A small text-conditioned image diffusion model, trained from scratch.
Model: 12.1M parameters, text encoder layers 10, text encoder norm layernorm, text encoder activation gelu, text encoder moe top_k, text encoder num experts 16, norm rmsnorm, activation gelu, moe top_k, num experts 8, patch size [4, 4], layers 8.
Training: soap at rate 0.0022, batches of 64.
Data: trained on photos of plants and fungi (iNaturalist), 90422 training examples, 2.3 epochs.
Rows from expert 7 of block 5 of the denoiser, named by matrix and row number. Rows with one number belong to one neuron. Each number is 200 + 40 x the weight over its row's rms, rounded and kept within 0 to 999. All counts start at 0.
# up: expert up (model.blocks.5.mlp.up, 8x80x160), inputs 96-127
# down: expert down (model.blocks.5.mlp.down, 8x160x80, transposed), outputs 96-127
up.12,208,205,136,209,153,230,234,247,284,259,229,193,180,202,223,222,211,244,124,236,128,207,193,213,186,214,284,201,115,206,165,260
down.12,204,269,203,187,124,203,175,177,190,142,236,202,163,271,113,268,205,132,212,208,246,257,189,166,173,227,214,231,144,132,189,160
up.13,204,128,188,222,182,254,222,253,239,210,155,228,216,230,226,228,191,199,155,306,198,213,205,161,193,276,284,156,122,241,215,247
down.13,181,166,211,216,253,173,160,216,169,201,184,208,194,208,172,195,142,229,172,168,182,183,179,219,192,287,191,132,210,172,209,213
up.14,187,180,175,238,226,269,108,297,174,160,210,267,163,126,218,203,199,182,176,234,243,206,276,92,196,172,206,251,198,155,191,234
down.14,302,197,198,169,241,143,108,222,172,149,246,156,187,192,232,198,254,205,210,267,180,203,188,200,231,183,196,189,132,215,167,233
up.15,191,156,289,239,224,183,149,270,155,234,166,198,264,219,156,151,231,183,337,220,185,234,167,117,193,221,171,118,283,212,221,213
down.15,216,143,178,295,179,204,179,194,194,229,76,264,281,111,195,182,189,175,232,201,268,221,191,186,255,223,168,197,190,264,172,262
up.16,185,188,236,204,147,246,296,203,216,232,197,238,182,195,176,189,160,209,190,211,228,156,247,177,179,215,192,232,206,186,217,189
down.16,194,187,107,194,183,251,175,146,150,248,185,217,197,174,265,156,207,249,284,163,211,182,247,203,144,135,188,245,207,287,199,178
up.17,180,217,248,222,237,183,166,284,154,181,153,166,167,215,172,192,168,201,190,156,205,138,202,146,202,203,234,146,165,177,200,177
down.17,175,181,144,135,152,212,248,269,159,160,171,148,225,223,232,181,101,230,144,219,174,223,215,174,232,161,97,187,156,190,153,158
up.18,215,256,204,205,188,298,201,231,153,241,127,159,228,161,219,210,220,219,256,274,233,201,202,228,122,244,119,244,142,246,217,217
down.18,228,249,261,208,213,154,159,201,184,160,241,158,227,248,299,128,219,159,262,188,212,220,118,177,177,191,178,249,179,217,168,208
up.19,158,147,233,202,204,196,192,164,209,200,189,113,237,112,179,155,172,125,204,140,249,187,181,191,185,194,237,183,202,209,152,162
down.19,195,190,191,197,180,210,196,208,220,161,216,191,199,201,225,62,169,278,187,180,293,273,187,192,245,197,224,181,184,258,146,175
up.20,232,235,189,216,232,265,164,240,211,203,154,168,203,264,208,163,161,180,142,255,247,224,192,188,190,208,159,201,207,216,174,261
down.20,213,262,180,192,203,190,212,199,146,259,218,208,194,199,175,204,179,261,227,222,220,201,250,226,129,276,163,254,158,167,153,200
up.21,155,161,142,190,200,193,179,168,169,210,206,194,224,199,226,131,214,314,122,153,211,205,249,212,147,277,178,206,245,137,180,277
down.21,195,223,188,213,232,168,178,207,223,227,205,190,185,232,134,231,151,154,147,174,197,174,129,208,188,176,165,213,202,176,231,241
up.22,164,189,262,216,214,205,203,209,239,163,246,212,242,239,207,185,197,309,116,252,250,210,264,224,170,210,171,175,243,221,183,180
down.22,173,217,225,211,163,191,263,198,199,172,206,198,335,167,186,163,206,175,250,246,180,210,264,193,183,174,120,164,250,182,232,138
up.23,224,225,170,205,145,162,222,249,214,286,256,160,162,206,230,207,187,228,269,161,167,175,158,258,211,165,175,187,215,151,263,144
down.23,228,245,187,211,162,216,154,154,178,170,141,214,197,220,208,211,217,199,170,94,210,210,226,189,266,137,183,124,237,215,196,145
up.24,107,219,195,276,186,134,219,247,230,290,256,200,168,163,169,176,199,159,222,278,209,237,172,240,228,245,163,110,226,195,218,183
down.24,237,228,197,194,221,123,125,150,180,183,186,210,194,296,265,168,192,170,208,228,185,91,246,208,353,136,218,171,185,163,229,169
up.25,148,141,207,214,232,210,257,201,263,176,240,197,181,220,200,194,255,164,173,201,217,176,188,195,150,202,203,269,200,189,130,199
down.25,198,130,142,314,191,173,243,176,183,181,189,144,246,192,251,283,289,219,188,240,241,208,172,191,236,237,184,171,215,234,218,183
up.26,163,265,136,250,208,168,159,175,185,226,140,230,188,200,200,266,241,172,179,189,136,183,287,171,109,193,214,201,192,231,206,221
down.26,194,211,200,176,225,216,235,144,158,149,167,204,243,246,217,141,220,240,269,169,159,189,164,223,193,238,221,193,258,184,215,160
up.27,209,224,145,246,131,197,231,167,162,187,310,253,137,208,164,196,193,176,76,184,223,202,239,262,132,197,170,214,158,185,241,213
down.27,180,140,237,184,170,207,127,201,238,177,173,152,255,121,220,229,177,180,191,189,235,208,193,200,243,200,211,191,201,248,215,238
up.28,207,131,113,187,283,216,199,191,250,112,157,180,149,203,214,226,229,210,183,257,240,262,221,134,194,238,218,175,202,183,199,234
down.28,194,175,122,194,291,238,171,224,183,172,183,245,177,179,271,163,230,235,145,244,216,156,206,183,153,188,271,190,161,260,209,187
up.29,192,185,227,195,233,160,223,193,247,277,162,152,170,187,264,205,177,205,244,197,200,238,184,244,186,290,159,208,244,200,242,228
down.29,292,123,197,217,151,227,180,264,161,118,203,269,169,229,179,217,164,238,250,162,190,152,184,184,219,177,179,184,185,190,189,192
up.30,190,270,160,182,173,205,183,175,211,240,112,201,153,206,237,179,318,192,112,244,215,224,208,167,184,250,238,177,166,187,230,239
down.30,156,179,189,185,237,207,194,192,196,239,257,110,171,125,223,176,196,183,116,215,133,174,228,142,179,164,176,208,219,198,218,173
up.31,177,159,207,153,212,242,249,220,197,198,190,161,211,200,218,198,256,168,198,189,213,190,230,114,177,223,219,242,147,191,209,280
down.31,171,193,199,146,257,194,213,153,203,228,220,270,265,144,178,194,168,185,175,117,203,194,164,247,184,185,261,192,257,281,242,197
up.32,140,196,218,252,171,129,245,212,216,195,194,289,174,241,135,194,209,212,254,163,169,191,192,166,196,169,241,228,189,194,196,187
down.32,244,251,202,261,199,189,210,192,150,230,228,134,199,197,207,222,172,250,252,188,272,181,147,208,181,157,254,214,244,268,157,268
up.33,223,194,238,169,169,187,254,216,195,211,175,217,172,138,203,163,234,202,131,234,200,179,198,230,166,308,190,191,198,187,173,165
down.33,165,205,227,193,193,212,207,146,213,184,202,207,131,215,193,183,166,159,205,213,227,170,249,193,289,221,165,163,194,169,215,216
up.34,137,166,170,237,128,178,172,164,188,198,165,227,189,206,284,188,123,197,149,228,234,239,185,205,109,231,170,209,183,181,222,228
down.34,175,214,169,218,215,170,252,225,206,199,201,169,241,194,124,200,196,121,167,251,106,244,168,209,178,247,144,253,221,242,166,279
up.35,204,172,189,208,194,271,216,253,241,171,259,248,163,240,157,169,176,253,218,220,225,181,196,158,183,267,239,207,250,196,207,214
down.35,170,164,281,267,250,176,150,183,248,130,194,159,216,230,243,224,260,124,193,199,193,132,221,205,152,232,155,174,157,228,162,221
up.36,243,217,230,177,207,236,228,163,229,188,227,187,157,233,145,188,201,236,128,202,170,235,192,134,152,296,146,208,158,263,215,247
down.36,173,123,231,231,213,146,257,239,184,172,230,203,222,163,145,184,242,168,199,196,151,166,170,224,186,242,249,176,237,208,271,156
up.37,193,239,227,215,130,219,235,193,214,133,213,153,217,166,122,162,204,147,173,157,255,201,156,171,262,225,198,241,248,204,153,281
down.37,203,238,177,183,179,234,171,147,246,201,266,218,187,208,216,241,141,162,199,138,232,262,207,193,151,295,258,162,207,138,167,197
up.38,176,231,246,172,164,224,220,196,227,295,160,208,181,215,139,184,162,157,113,239,235,264,207,219,196,221,249,286,108,182,174,178
down.38,132,171,181,191,253,203,209,240,223,192,207,227,157,173,212,185,178,156,192,191,142,265,276,244,212,220,276,113,250,268,187,167
up.39,193,246,220,184,127,244,182,255,213,206,215,217,210,217,195,178,139,205,193,159,228,203,287,214,197,171,182,201,202,258,193,176
down.39,209,154,276,191,168,234,245,202,223,150,227,217,188,190,220,273,238,202,253,233,159,294,272,191,216,143,214,207,140,224,203,237
up.40,132,188,152,167,237,177,148,261,216,121,194,180,220,215,177,167,179,110,238,164,146,150,227,218,219,216,279,196,233,166,135,221
down.40,192,142,195,170,221,160,202,165,214,173,177,195,178,290,190,155,167,201,197,154,169,151,165,283,168,195,263,187,241,217,186,162
up.41,183,153,198,274,197,199,182,179,164,211,159,212,161,261,168,217,202,215,173,164,208,210,179,213,176,241,184,210,188,221,148,223
down.41,159,235,198,176,228,234,229,211,175,136,184,266,176,164,218,177,199,217,233,180,167,167,263,184,215,149,200,139,209,206,125,259
up.42,228,188,201,173,175,201,235,165,280,241,228,272,89,231,245,216,206,206,109,198,191,205,270,229,231,184,184,271,167,237,201,180
down.42,179,172,254,264,235,157,199,173,286,198,183,206,285,224,182,244,182,246,192,192,214,140,192,223,233,137,254,150,242,170,174,199
up.43,217,165,252,211,207,185,181,122,213,143,212,158,251,216,211,198,229,230,230,209,201,155,187,280,200,264,192,111,161,156,199,175
down.43,206,281,240,209,163,233,233,234,202,157,129,241,195,140,190,241,186,225,179,223,245,187,177,209,103,241,222,276,257,237,248,234
up.44,233,206,298,168,189,195,167,194,275,265,267,227,165,159,252,200,190,220,180,187,136,173,236,167,265,250,233,192,173,150,230,224
down.44,164,119,148,209,134,153,211,161,172,254,226,158,275,221,173,237,212,190,211,237,302,203,239,261,171,224,185,161,212,164,212,190
up.45,272,144,221,186,175,168,223,210,168,177,171,220,257,249,176,178,235,283,235,247,246,225,281,191,243,209,133,213,264,201,210,202
down.45,171,153,231,179,194,286,211,122,231,228,161,206,164,232,240,192,198,261,227,158,168,225,264,209,112,238,248,220,208,248,238,199
up.46,137,167,284,205,250,240,224,222,251,269,160,204,282,221,153,168,235,89,255,207,127,225,163,253,262,182,206,202,207,251,198,174
down.46,123,229,316,174,136,188,136,175,257,182,151,170,229,198,200,177,178,231,226,191,166,235,257,221,181,223,311,157,175,258,251,172
up.47,154,117,159,225,205,236,190,178,246,150,166,237,130,231,184,178,202,201,198,216,163,237,172,250,143,256,194,216,232,317,207,167
down.47,226,145,171,192,245,215,155,244,234,123,116,173,225,225,123,233,222,306,196,263,201,247,202,245,193,156,164,179,178,174,231,181
up.48,181,161,190,132,269,250,222,242,184,181,191,204,180,151,187,84,277,180,65,184,260,256,169,280,211,252,150,217,184,245,232,217
down.48,160,220,174,239,215,210,247,206,197,291,160,140,132,194,259,215,182,221,168,234,208,277,170,233,165,239,127,186,227,206,219,216
up.49,173,244,225,159,252,253,221,157,248,216,243,127,117,190,143,209,249,192,259,235,150,204,185,222,258,213,173,164,237,239,237,206
down.49,167,188,219,235,272,198,173,190,202,161,224,241,159,243,222,180,206,225,230,206,220,274,167,184,294,201,283,102,193,222,187,197
up.50,151,140,228,213,174,178,217,153,228,168,241,233,294,199,149,232,192,193,202,166,240,226,223,211,151,323,213,138,271,205,164,213
down.50,207,200,236,191,212,221,223,211,193,244,225,214,183,262,211,163,187,253,199,199,216,223,182,257,276,267,176,226,346,156,200,225
up.51,215,273,242,146,195,169,232,250,220,177,135,163,215,150,137,219,191,188,150,208,172,150,151,206,157,314,148,248,185,182,218,169
down.51,204,212,162,194,211,185,278,176,185,206,186,213,137,185,214,189,219,211,207,188,158,126,196,231,161,229,171,214,83,200,229,183
up.52,232,142,204,203,156,213,220,190,249,222,207,181,213,200,162,247,185,233,183,276,145,194,225,212,180,206,159,169,221,235,168,231
down.52,180,187,200,128,224,187,214,196,175,167,202,247,135,199,189,196,242,169,252,203,302,254,197,70,230,158,170,241,231,167,252,213
up.53,169,215,249,242,246,170,228,231,163,212,208,213,160,259,192,256,207,204,81,230,170,251,199,155,152,281,141,183,195,160,234,229
down.53,152,191,195,236,166,130,224,219,176,244,243,239,173,195,203,194,265,189,231,189,256,295,265,226,223,155,175,232,232,143,157,192
up.54,229,231,153,251,231,236,123,229,224,270,205,166,196,164,225,128,217,117,202,205,79,173,197,202,190,190,219,246,237,194,188,171
down.54,244,177,203,247,198,260,97,264,195,110,198,253,240,127,206,182,209,181,154,116,220,149,226,203,185,233,257,173,207,198,232,311
up.55,235,229,181,301,144,193,194,172,209,152,174,257,231,179,155,188,188,127,200,133,248,219,181,240,203,140,230,227,259,153,254,190
down.55,185,203,197,279,191,189,172,261,172,258,226,180,203,201,178,286,229,191,229,223,268,151,200,126,242,165,245,174,201,254,177,157
up.56,150,168,105,183,211,163,173,227,184,218,164,204,249,186,227,223,219,164,206,211,265,220,177,177,215,183,203,200,243,139,186,200
down.56,294,160,227,223,197,182,165,212,169,187,208,143,166,233,200,238,198,154,186,183,183,255,214,202,148,166,174,160,182,261,152,205
up.57,187,197,151,219,168,180,180,174,184,187,110,289,228,175,195,247,213,231,188,173,224,185,176,175,211,159,255,195,197,170,190,220
down.57,164,151,268,247,159,196,218,173,152,235,174,136,165,212,192,243,216,154,206,225,194,133,277,154,167,110,229,242,174,268,184,155