A small text-conditioned image diffusion model, trained from scratch: patch size [4, 4].
Rows from block 4 of the denoiser of a small text-conditioned image diffusion model, named by matrix and row number. Rows with one number within an expert belong to one neuron, the router's apart. Each number is 50 + 12 x the weight over its row's rms, rounded and kept within 0 to 99. All counts start at 0. After the name is the row's rms in percent of the matrix's.
Before each expert's rows are labels from the 100 images, of 14976 (inputs lightly noised), where the router gives the expert most weight on average: "patch colour" is the nearest of a few named colours to the mean colour under the peak. Only what is clearly more common there than usual is listed. The data: photos of plants and fungi (iNaturalist).
# router: router (model.blocks.4.mlp.router.weight, 8x160, trained with AdamW), inputs 80-159
# up: expert up (model.blocks.4.mlp.up, 8x80x160), inputs 80-159
# down: expert down (model.blocks.4.mlp.down, 8x160x80, transposed), outputs 80-159

# expert 2
patch colour: black
router.2 108:40 69 66 55 48 60 59 54 43 47 46 63 44 57 55 35 46 61 48 70 30 44 32 60 36 66 66 23 39 32 68 49 34 35 44 50 34 32 56 25 67 58 29 80 40 69 24 44 41 55 42 34 43 60 40 50 39 44 30 46 39 45 58 48 35 41 72 55 65 54 40 49 56 44 68 68 51 43 56 55
up.12 086:49 64 38 48 47 50 32 39 50 57 59 52 57 46 22 59 54 54 39 51 41 53 51 59 45 59 54 33 43 65 59 45 62 28 18 52 42 51 33 79 68 38 43 47 53 48 62 45 29 79 43 60 49 42 46 62 48 57 48 56 55 38 59 52 42 57 54 51 57 48 42 39 48 67 76 57 37 57 46 47
down.12 089:38 33 54 52 54 52 49 41 55 40 57 59 50 48 35 55 48 46 46 58 42 51 56 42 48 57 50 55 46 47 66 39 42 37 73 50 51 84 42 74 44 61 21 26 54 54 36 42 57 43 67 42 52 56 31 68 39 57 15 45 52 59 56 46 54 36 59 41 64 49 54 59 73 70 50 66 50 69 53 50
up.13 115:37 56 56 66 47 47 56 36 58 39 39 29 59 43 56 57 39 35 63 78 55 58 36 54 24 62 52 31 55 50 53 48 59 39 50 63 21 58 38 40 51 69 27 51 45 43 55 54 49 57 36 57 47 53 52 54 54 54 32 76 53 50 56 39 50 55 65 35 61 61 27 65 45 44 55 68 50 50 48 51
down.13 119:59 50 51 31 68 51 51 37 46 45 43 84 31 49 63 40 42 55 54 28 48 32 48 46 61 56 55 63 53 41 58 41 48 63 46 26 52 57 55 48 29 49 77 41 45 37 58 48 62 35 37 53 32 65 38 72 51 64 53 37 43 68 56 73 68 41 38 49 46 34 49 30 51 52 46 28 56 57 59 50
up.14 094:51 62 43 56 43 47 31 49 39 42 47 64 62 35 49 32 70 59 50 53 65 46 50 53 34 48 56 41 60 61 51 60 42 32 52 59 17 36 33 60 54 51 50 60 43 48 30 53 50 34 59 26 50 56 71 60 32 52 48 62 24 61 39 39 42 68 31 45 56 54 20 43 41 40 41 61 65 51 48 47
down.14 099:49 45 85 59 42 38 54 33 50 32 54 45 58 42 38 41 38 51 57 43 42 50 47 43 55 59 63 46 49 33 62 43 44 56 52 46 79 38 27 50 69 45 54 56 55 25 61 63 48 54 57 46 67 64 58 75 44 62 42 51 43 45 53 57 47 50 39 63 53 56 67 57 32 53 56 42 43 37 53 63
up.15 107:46 71 64 55 35 61 59 71 36 47 58 74 69 60 46 53 39 62 49 37 60 43 56 55 53 48 46 38 59 33 53 47 41 16 37 52 42 32 52 32 60 46 48 58 52 35 30 73 47 70 38 43 54 66 32 33 33 53 37 47 45 54 48 56 83 35 61 61 35 58 46 42 39 57 53 57 34 36 40 42
down.15 097:59 51 50 20 64 50 56 45 56 32 48 32 58 59 43 43 49 62 50 54 37 62 47 46 48 60 35 68 34 51 48 47 35 61 44 55 24 38 49 41 40 34 46 46 42 48 48 53 40 47 35 40 52 51 35 39 27 17 51 42 49 52 51 45 63 67 38 58 56 65 68 62 31 64 42 60 44 70 32 70

# expert 6
patch colour: green
router.6 097:41 47 46 51 56 40 42 55 61 45 49 56 53 44 29 68 30 59 58 71 78 49 57 48 62 36 24 33 54 39 46 72 40 50 58 59 40 55 80 42 51 46 44 38 58 28 68 66 65 61 47 61 43 55 56 53 41 44 66 27 55 38 48 65 41 55 55 28 45 39 50 54 58 50 58 57 67 54 38 36
up.12 111:51 49 41 43 37 38 48 80 53 67 43 68 48 73 35 41 51 50 50 36 41 52 49 50 62 47 40 30 37 50 54 24 58 49 58 35 62 60 54 60 49 41 58 47 56 59 54 37 56 49 60 61 49 64 45 41 52 46 64 51 54 35 45 41 55 44 46 20 45 54 46 38 28 50 49 77 73 60 23 53
down.12 106:62 61 53 67 29 42 55 30 56 67 22 51 66 66 64 43 68 47 35 47 50 59 29 63 74 66 50 59 63 54 59 40 58 64 49 34 65 69 50 45 49 37 47 53 67 49 55 30 56 51 52 62 62 62 55 51 38 39 38 43 54 67 52 41 40 54 25 62 32 54 61 44 69 62 35 21 51 52 68 69
up.13 095:28 48 70 45 54 34 31 57 50 42 39 38 54 42 41 64 57 48 48 43 46 50 49 48 55 49 42 59 53 73 49 54 50 44 27 44 47 29 47 73 58 71 39 48 28 44 50 75 43 51 46 32 47 75 60 56 46 42 51 55 31 33 66 53 43 44 31 53 54 28 36 38 65 68 53 53 54 26 31 50
down.13 096:60 67 49 60 43 29 61 39 53 58 49 81 41 41 52 37 55 41 52 64 49 60 42 62 42 43 49 44 45 49 62 60 51 34 24 64 51 62 38 49 44 27 60 47 43 46 43 57 49 61 46 62 48 50 25 41 56 42 50 47 25 66 38 48 77 34 46 74 56 46 50 45 51 46 45 50 60 26 54 48
up.14 082:69 65 75 36 59 36 57 48 44 54 45 58 58 49 61 58 53 54 47 41 57 65 28 48 31 50 66 36 56 70 53 64 43 80 54 29 34 49 37 54 44 49 44 59 42 30 52 50 39 44 16 27 45 33 58 75 50 65 50 71 44 50 47 46 62 48 34 61 56 41 47 44 71 48 63 72 61 42 32 63
down.14 098:48 18 41 60 79 30 45 27 49 65 54 40 62 57 47 42 57 56 32 79 24 41 54 39 58 48 49 68 45 53 57 46 49 48 47 31 47 29 26 69 42 61 34 60 52 44 67 44 67 42 57 53 51 60 54 61 53 40 40 34 60 42 59 53 41 49 39 54 59 54 49 57 52 51 53 34 69 49 47 66
up.15 094:52 34 70 47 55 32 65 49 67 65 46 68 51 37 55 65 53 27 45 62 59 46 46 47 63 56 50 47 72 50 53 46 33 48 45 41 73 39 45 64 64 49 55 77 50 36 50 57 69 55 49 53 44 57 37 55 35 37 55 49 60 13 49 56 66 47 37 59 50 42 51 72 42 64 57 57 45 30 44 49
down.15 090:35 55 44 30 40 63 50 59 59 44 54 51 61 39 32 61 37 42 33 42 73 36 50 35 41 33 59 36 49 52 66 51 47 29 50 41 39 60 65 61 50 39 52 45 33 59 75 51 67 54 36 59 51 51 47 57 41 41 43 53 71 53 56 53 61 45 67 51 35 36 22 38 45 44 32 18 46 77 51 62

# expert 5
patch colour: white; pink
router.5 098:58 37 38 38 35 49 42 27 44 51 53 10 36 31 62 35 46 62 39 50 49 54 60 61 61 61 32 65 48 70 41 39 72 65 49 52 59 54 60 59 40 64 52 33 31 54 58 63 66 43 53 65 67 47 57 50 64 44 62 58 54 59 41 54 49 58 50 56 48 39 65 54 56 48 29 33 58 54 49 49
up.12 093:56 40 51 65 39 52 41 43 26 42 21 38 51 62 43 37 44 59 55 52 42 49 38 64 39 56 48 62 42 70 58 43 20 57 53 50 54 35 41 45 29 47 46 46 30 45 71 41 58 36 53 54 46 62 67 49 51 58 64 26 50 53 33 39 42 63 45 35 46 56 76 57 27 27 56 21 51 32 62 58
down.12 094:49 35 51 47 61 45 35 36 42 59 52 69 67 46 60 40 55 49 54 65 52 62 41 39 69 46 47 30 42 43 66 39 44 63 63 41 24 52 49 41 47 72 55 47 60 57 31 32 67 64 61 50 49 66 57 60 34 71 40 44 35 50 74 63 76 38 46 31 54 57 55 37 14 36 60 69 63 60 51 51
up.13 079:55 65 58 50 52 71 30 56 67 51 45 42 64 31 54 53 52 42 39 35 46 63 43 32 66 44 52 64 52 49 56 58 30 82 50 56 63 42 56 41 72 54 46 58 54 64 36 13 51 35 56 46 57 51 63 60 56 80 59 41 45 72 40 50 41 47 34 59 45 41 67 37 62 45 62 51 54 49 49 66
down.13 084:26 50 58 61 52 46 36 74 39 57 42 46 55 41 53 42 37 46 53 67 59 72 60 62 37 56 35 41 36 36 47 72 60 65 47 43 62 81 38 41 74 28 41 52 41 45 50 52 49 27 50 39 36 42 41 63 50 51 38 59 42 47 49 39 35 49 45 56 37 19 55 27 37 47 63 30 62 67 61 46
up.14 094:49 46 46 48 60 46 30 48 40 46 37 47 52 74 45 41 62 49 40 61 35 57 38 42 66 55 60 71 34 64 69 22 71 49 55 70 52 34 50 64 44 38 54 40 58 48 40 54 48 44 48 28 59 33 71 55 39 43 68 50 30 39 48 70 48 51 44 50 78 59 45 57 53 46 46 37 49 39 60 40
down.14 091:64 52 39 48 43 57 55 45 62 37 60 73 42 48 44 48 56 65 54 55 62 54 74 41 41 42 48 66 65 48 47 75 39 41 53 53 54 33 51 36 41 74 83 61 52 43 27 53 50 55 43 46 58 72 72 61 23 60 73 58 60 51 33 65 52 53 63 56 60 42 46 52 28 31 51 46 22 45 61 41
up.15 087:48 37 82 41 47 63 73 40 53 33 27 43 62 30 55 58 33 42 32 62 48 52 46 69 77 43 34 65 45 55 32 79 38 59 42 57 46 44 57 52 36 48 64 51 51 25 66 32 62 40 40 56 55 48 54 50 67 65 38 53 48 65 49 70 19 33 60 55 27 51 48 68 47 51 47 52 37 54 39 33
down.15 098:54 52 77 58 58 61 33 52 63 57 45 51 35 52 45 53 64 79 62 74 45 49 64 49 27 71 52 42 43 36 44 60 34 46 64 63 59 53 41 54 36 52 64 54 64 57 49 44 48 48 35 54 57 37 51 69 57 41 37 38 67 57 66 48 27 44 55 44 60 52 60 49 60 63 49 64 29 42 37 60

# expert 0
patch colour: grey
router.0 098:41 75 49 66 53 71 34 68 47 48 32 49 64 31 53 58 61 67 67 43 22 48 43 44 40 50 37 46 25 22 42 44 38 41 46 62 49 40 51 36 56 52 32 69 27 64 41 59 40 60 38 52 57 72 42 66 49 54 61 61 57 62 50 42 40 47 58 53 58 47 50 43 33 33 70 60 46 62 40 40
up.12 090:49 43 68 56 61 36 39 61 81 49 53 56 44 45 58 57 35 56 55 35 41 40 52 68 29 50 58 58 70 46 58 64 17 64 28 37 34 52 43 44 37 78 60 51 38 48 39 33 34 44 31 62 44 53 61 45 47 46 43 47 48 45 51 14 68 72 53 68 62 55 44 45 68 44 41 53 53 47 45 61
down.12 082:44 63 51 55 47 65 41 69 64 37 75 41 45 41 47 38 49 54 51 55 62 51 39 26 61 48 59 62 64 37 57 59 53 34 49 65 50 49 54 50 51 42 67 48 39 65 88 61 39 43 47 41 65 48 54 51 33 57 31 59 50 37 61 61 49 61 38 58 56 50 50 53 41 46 57 59 56 53 40 58
up.13 081:39 47 61 53 68 64 40 52 49 34 54 29 39 56 55 35 33 68 59 38 41 61 51 65 55 50 51 38 73 31 55 56 48 83 51 58 70 45 71 50 69 43 75 55 44 45 51 42 51 48 36 61 37 56 61 33 58 45 50 46 40 67 78 56 39 40 56 65 39 55 50 50 58 23 50 68 54 52 50 47
down.13 088:63 52 47 32 50 45 42 64 61 64 39 51 47 49 57 81 42 51 43 30 75 42 34 53 49 45 50 69 61 37 62 61 57 74 45 60 44 41 72 61 41 75 62 40 53 63 61 53 60 31 47 51 54 55 52 46 80 57 54 30 50 62 26 43 48 26 42 47 65 66 49 62 43 53 52 56 37 57 35 53
up.14 085:51 50 36 61 51 51 62 42 58 35 35 69 64 44 50 42 36 55 46 28 49 48 56 61 47 32 71 51 41 60 65 55 50 59 24 69 49 63 46 41 50 42 58 60 50 36 52 65 39 67 52 74 41 30 48 51 84 51 53 45 76 58 31 38 63 46 44 41 53 56 64 67 58 43 54 54 51 42 44 19
down.14 101:45 46 66 46 60 76 34 53 39 63 36 27 36 48 53 51 45 27 37 57 45 56 55 42 47 47 50 52 46 57 50 55 54 47 54 55 59 28 55 38 53 35 59 28 28 50 47 34 51 44 37 31 51 61 31 54 65 55 69 45 49 47 35 49 52 37 40 65 61 55 67 42 41 59 42 46 55 29 55 37
up.15 082:39 35 48 57 77 57 67 46 21 58 57 47 47 63 70 61 39 59 76 59 41 53 48 61 64 34 32 57 71 44 43 31 72 41 28 72 60 43 35 49 73 42 67 48 61 45 46 66 34 57 41 36 33 39 68 59 36 48 48 48 38 37 40 74 55 58 49 49 53 45 45 52 50 55 51 49 48 33 49 62
down.15 084:66 61 35 36 59 57 43 47 46 27 53 34 52 43 70 37 51 38 41 36 37 70 59 44 56 64 47 38 42 49 32 50 46 79 51 69 38 41 66 44 58 80 73 59 41 65 54 55 27 50 55 45 32 52 41 58 44 49 47 47 54 60 42 22 61 53 42 59 38 62 39 58 51 55 58 55 45 44 64 63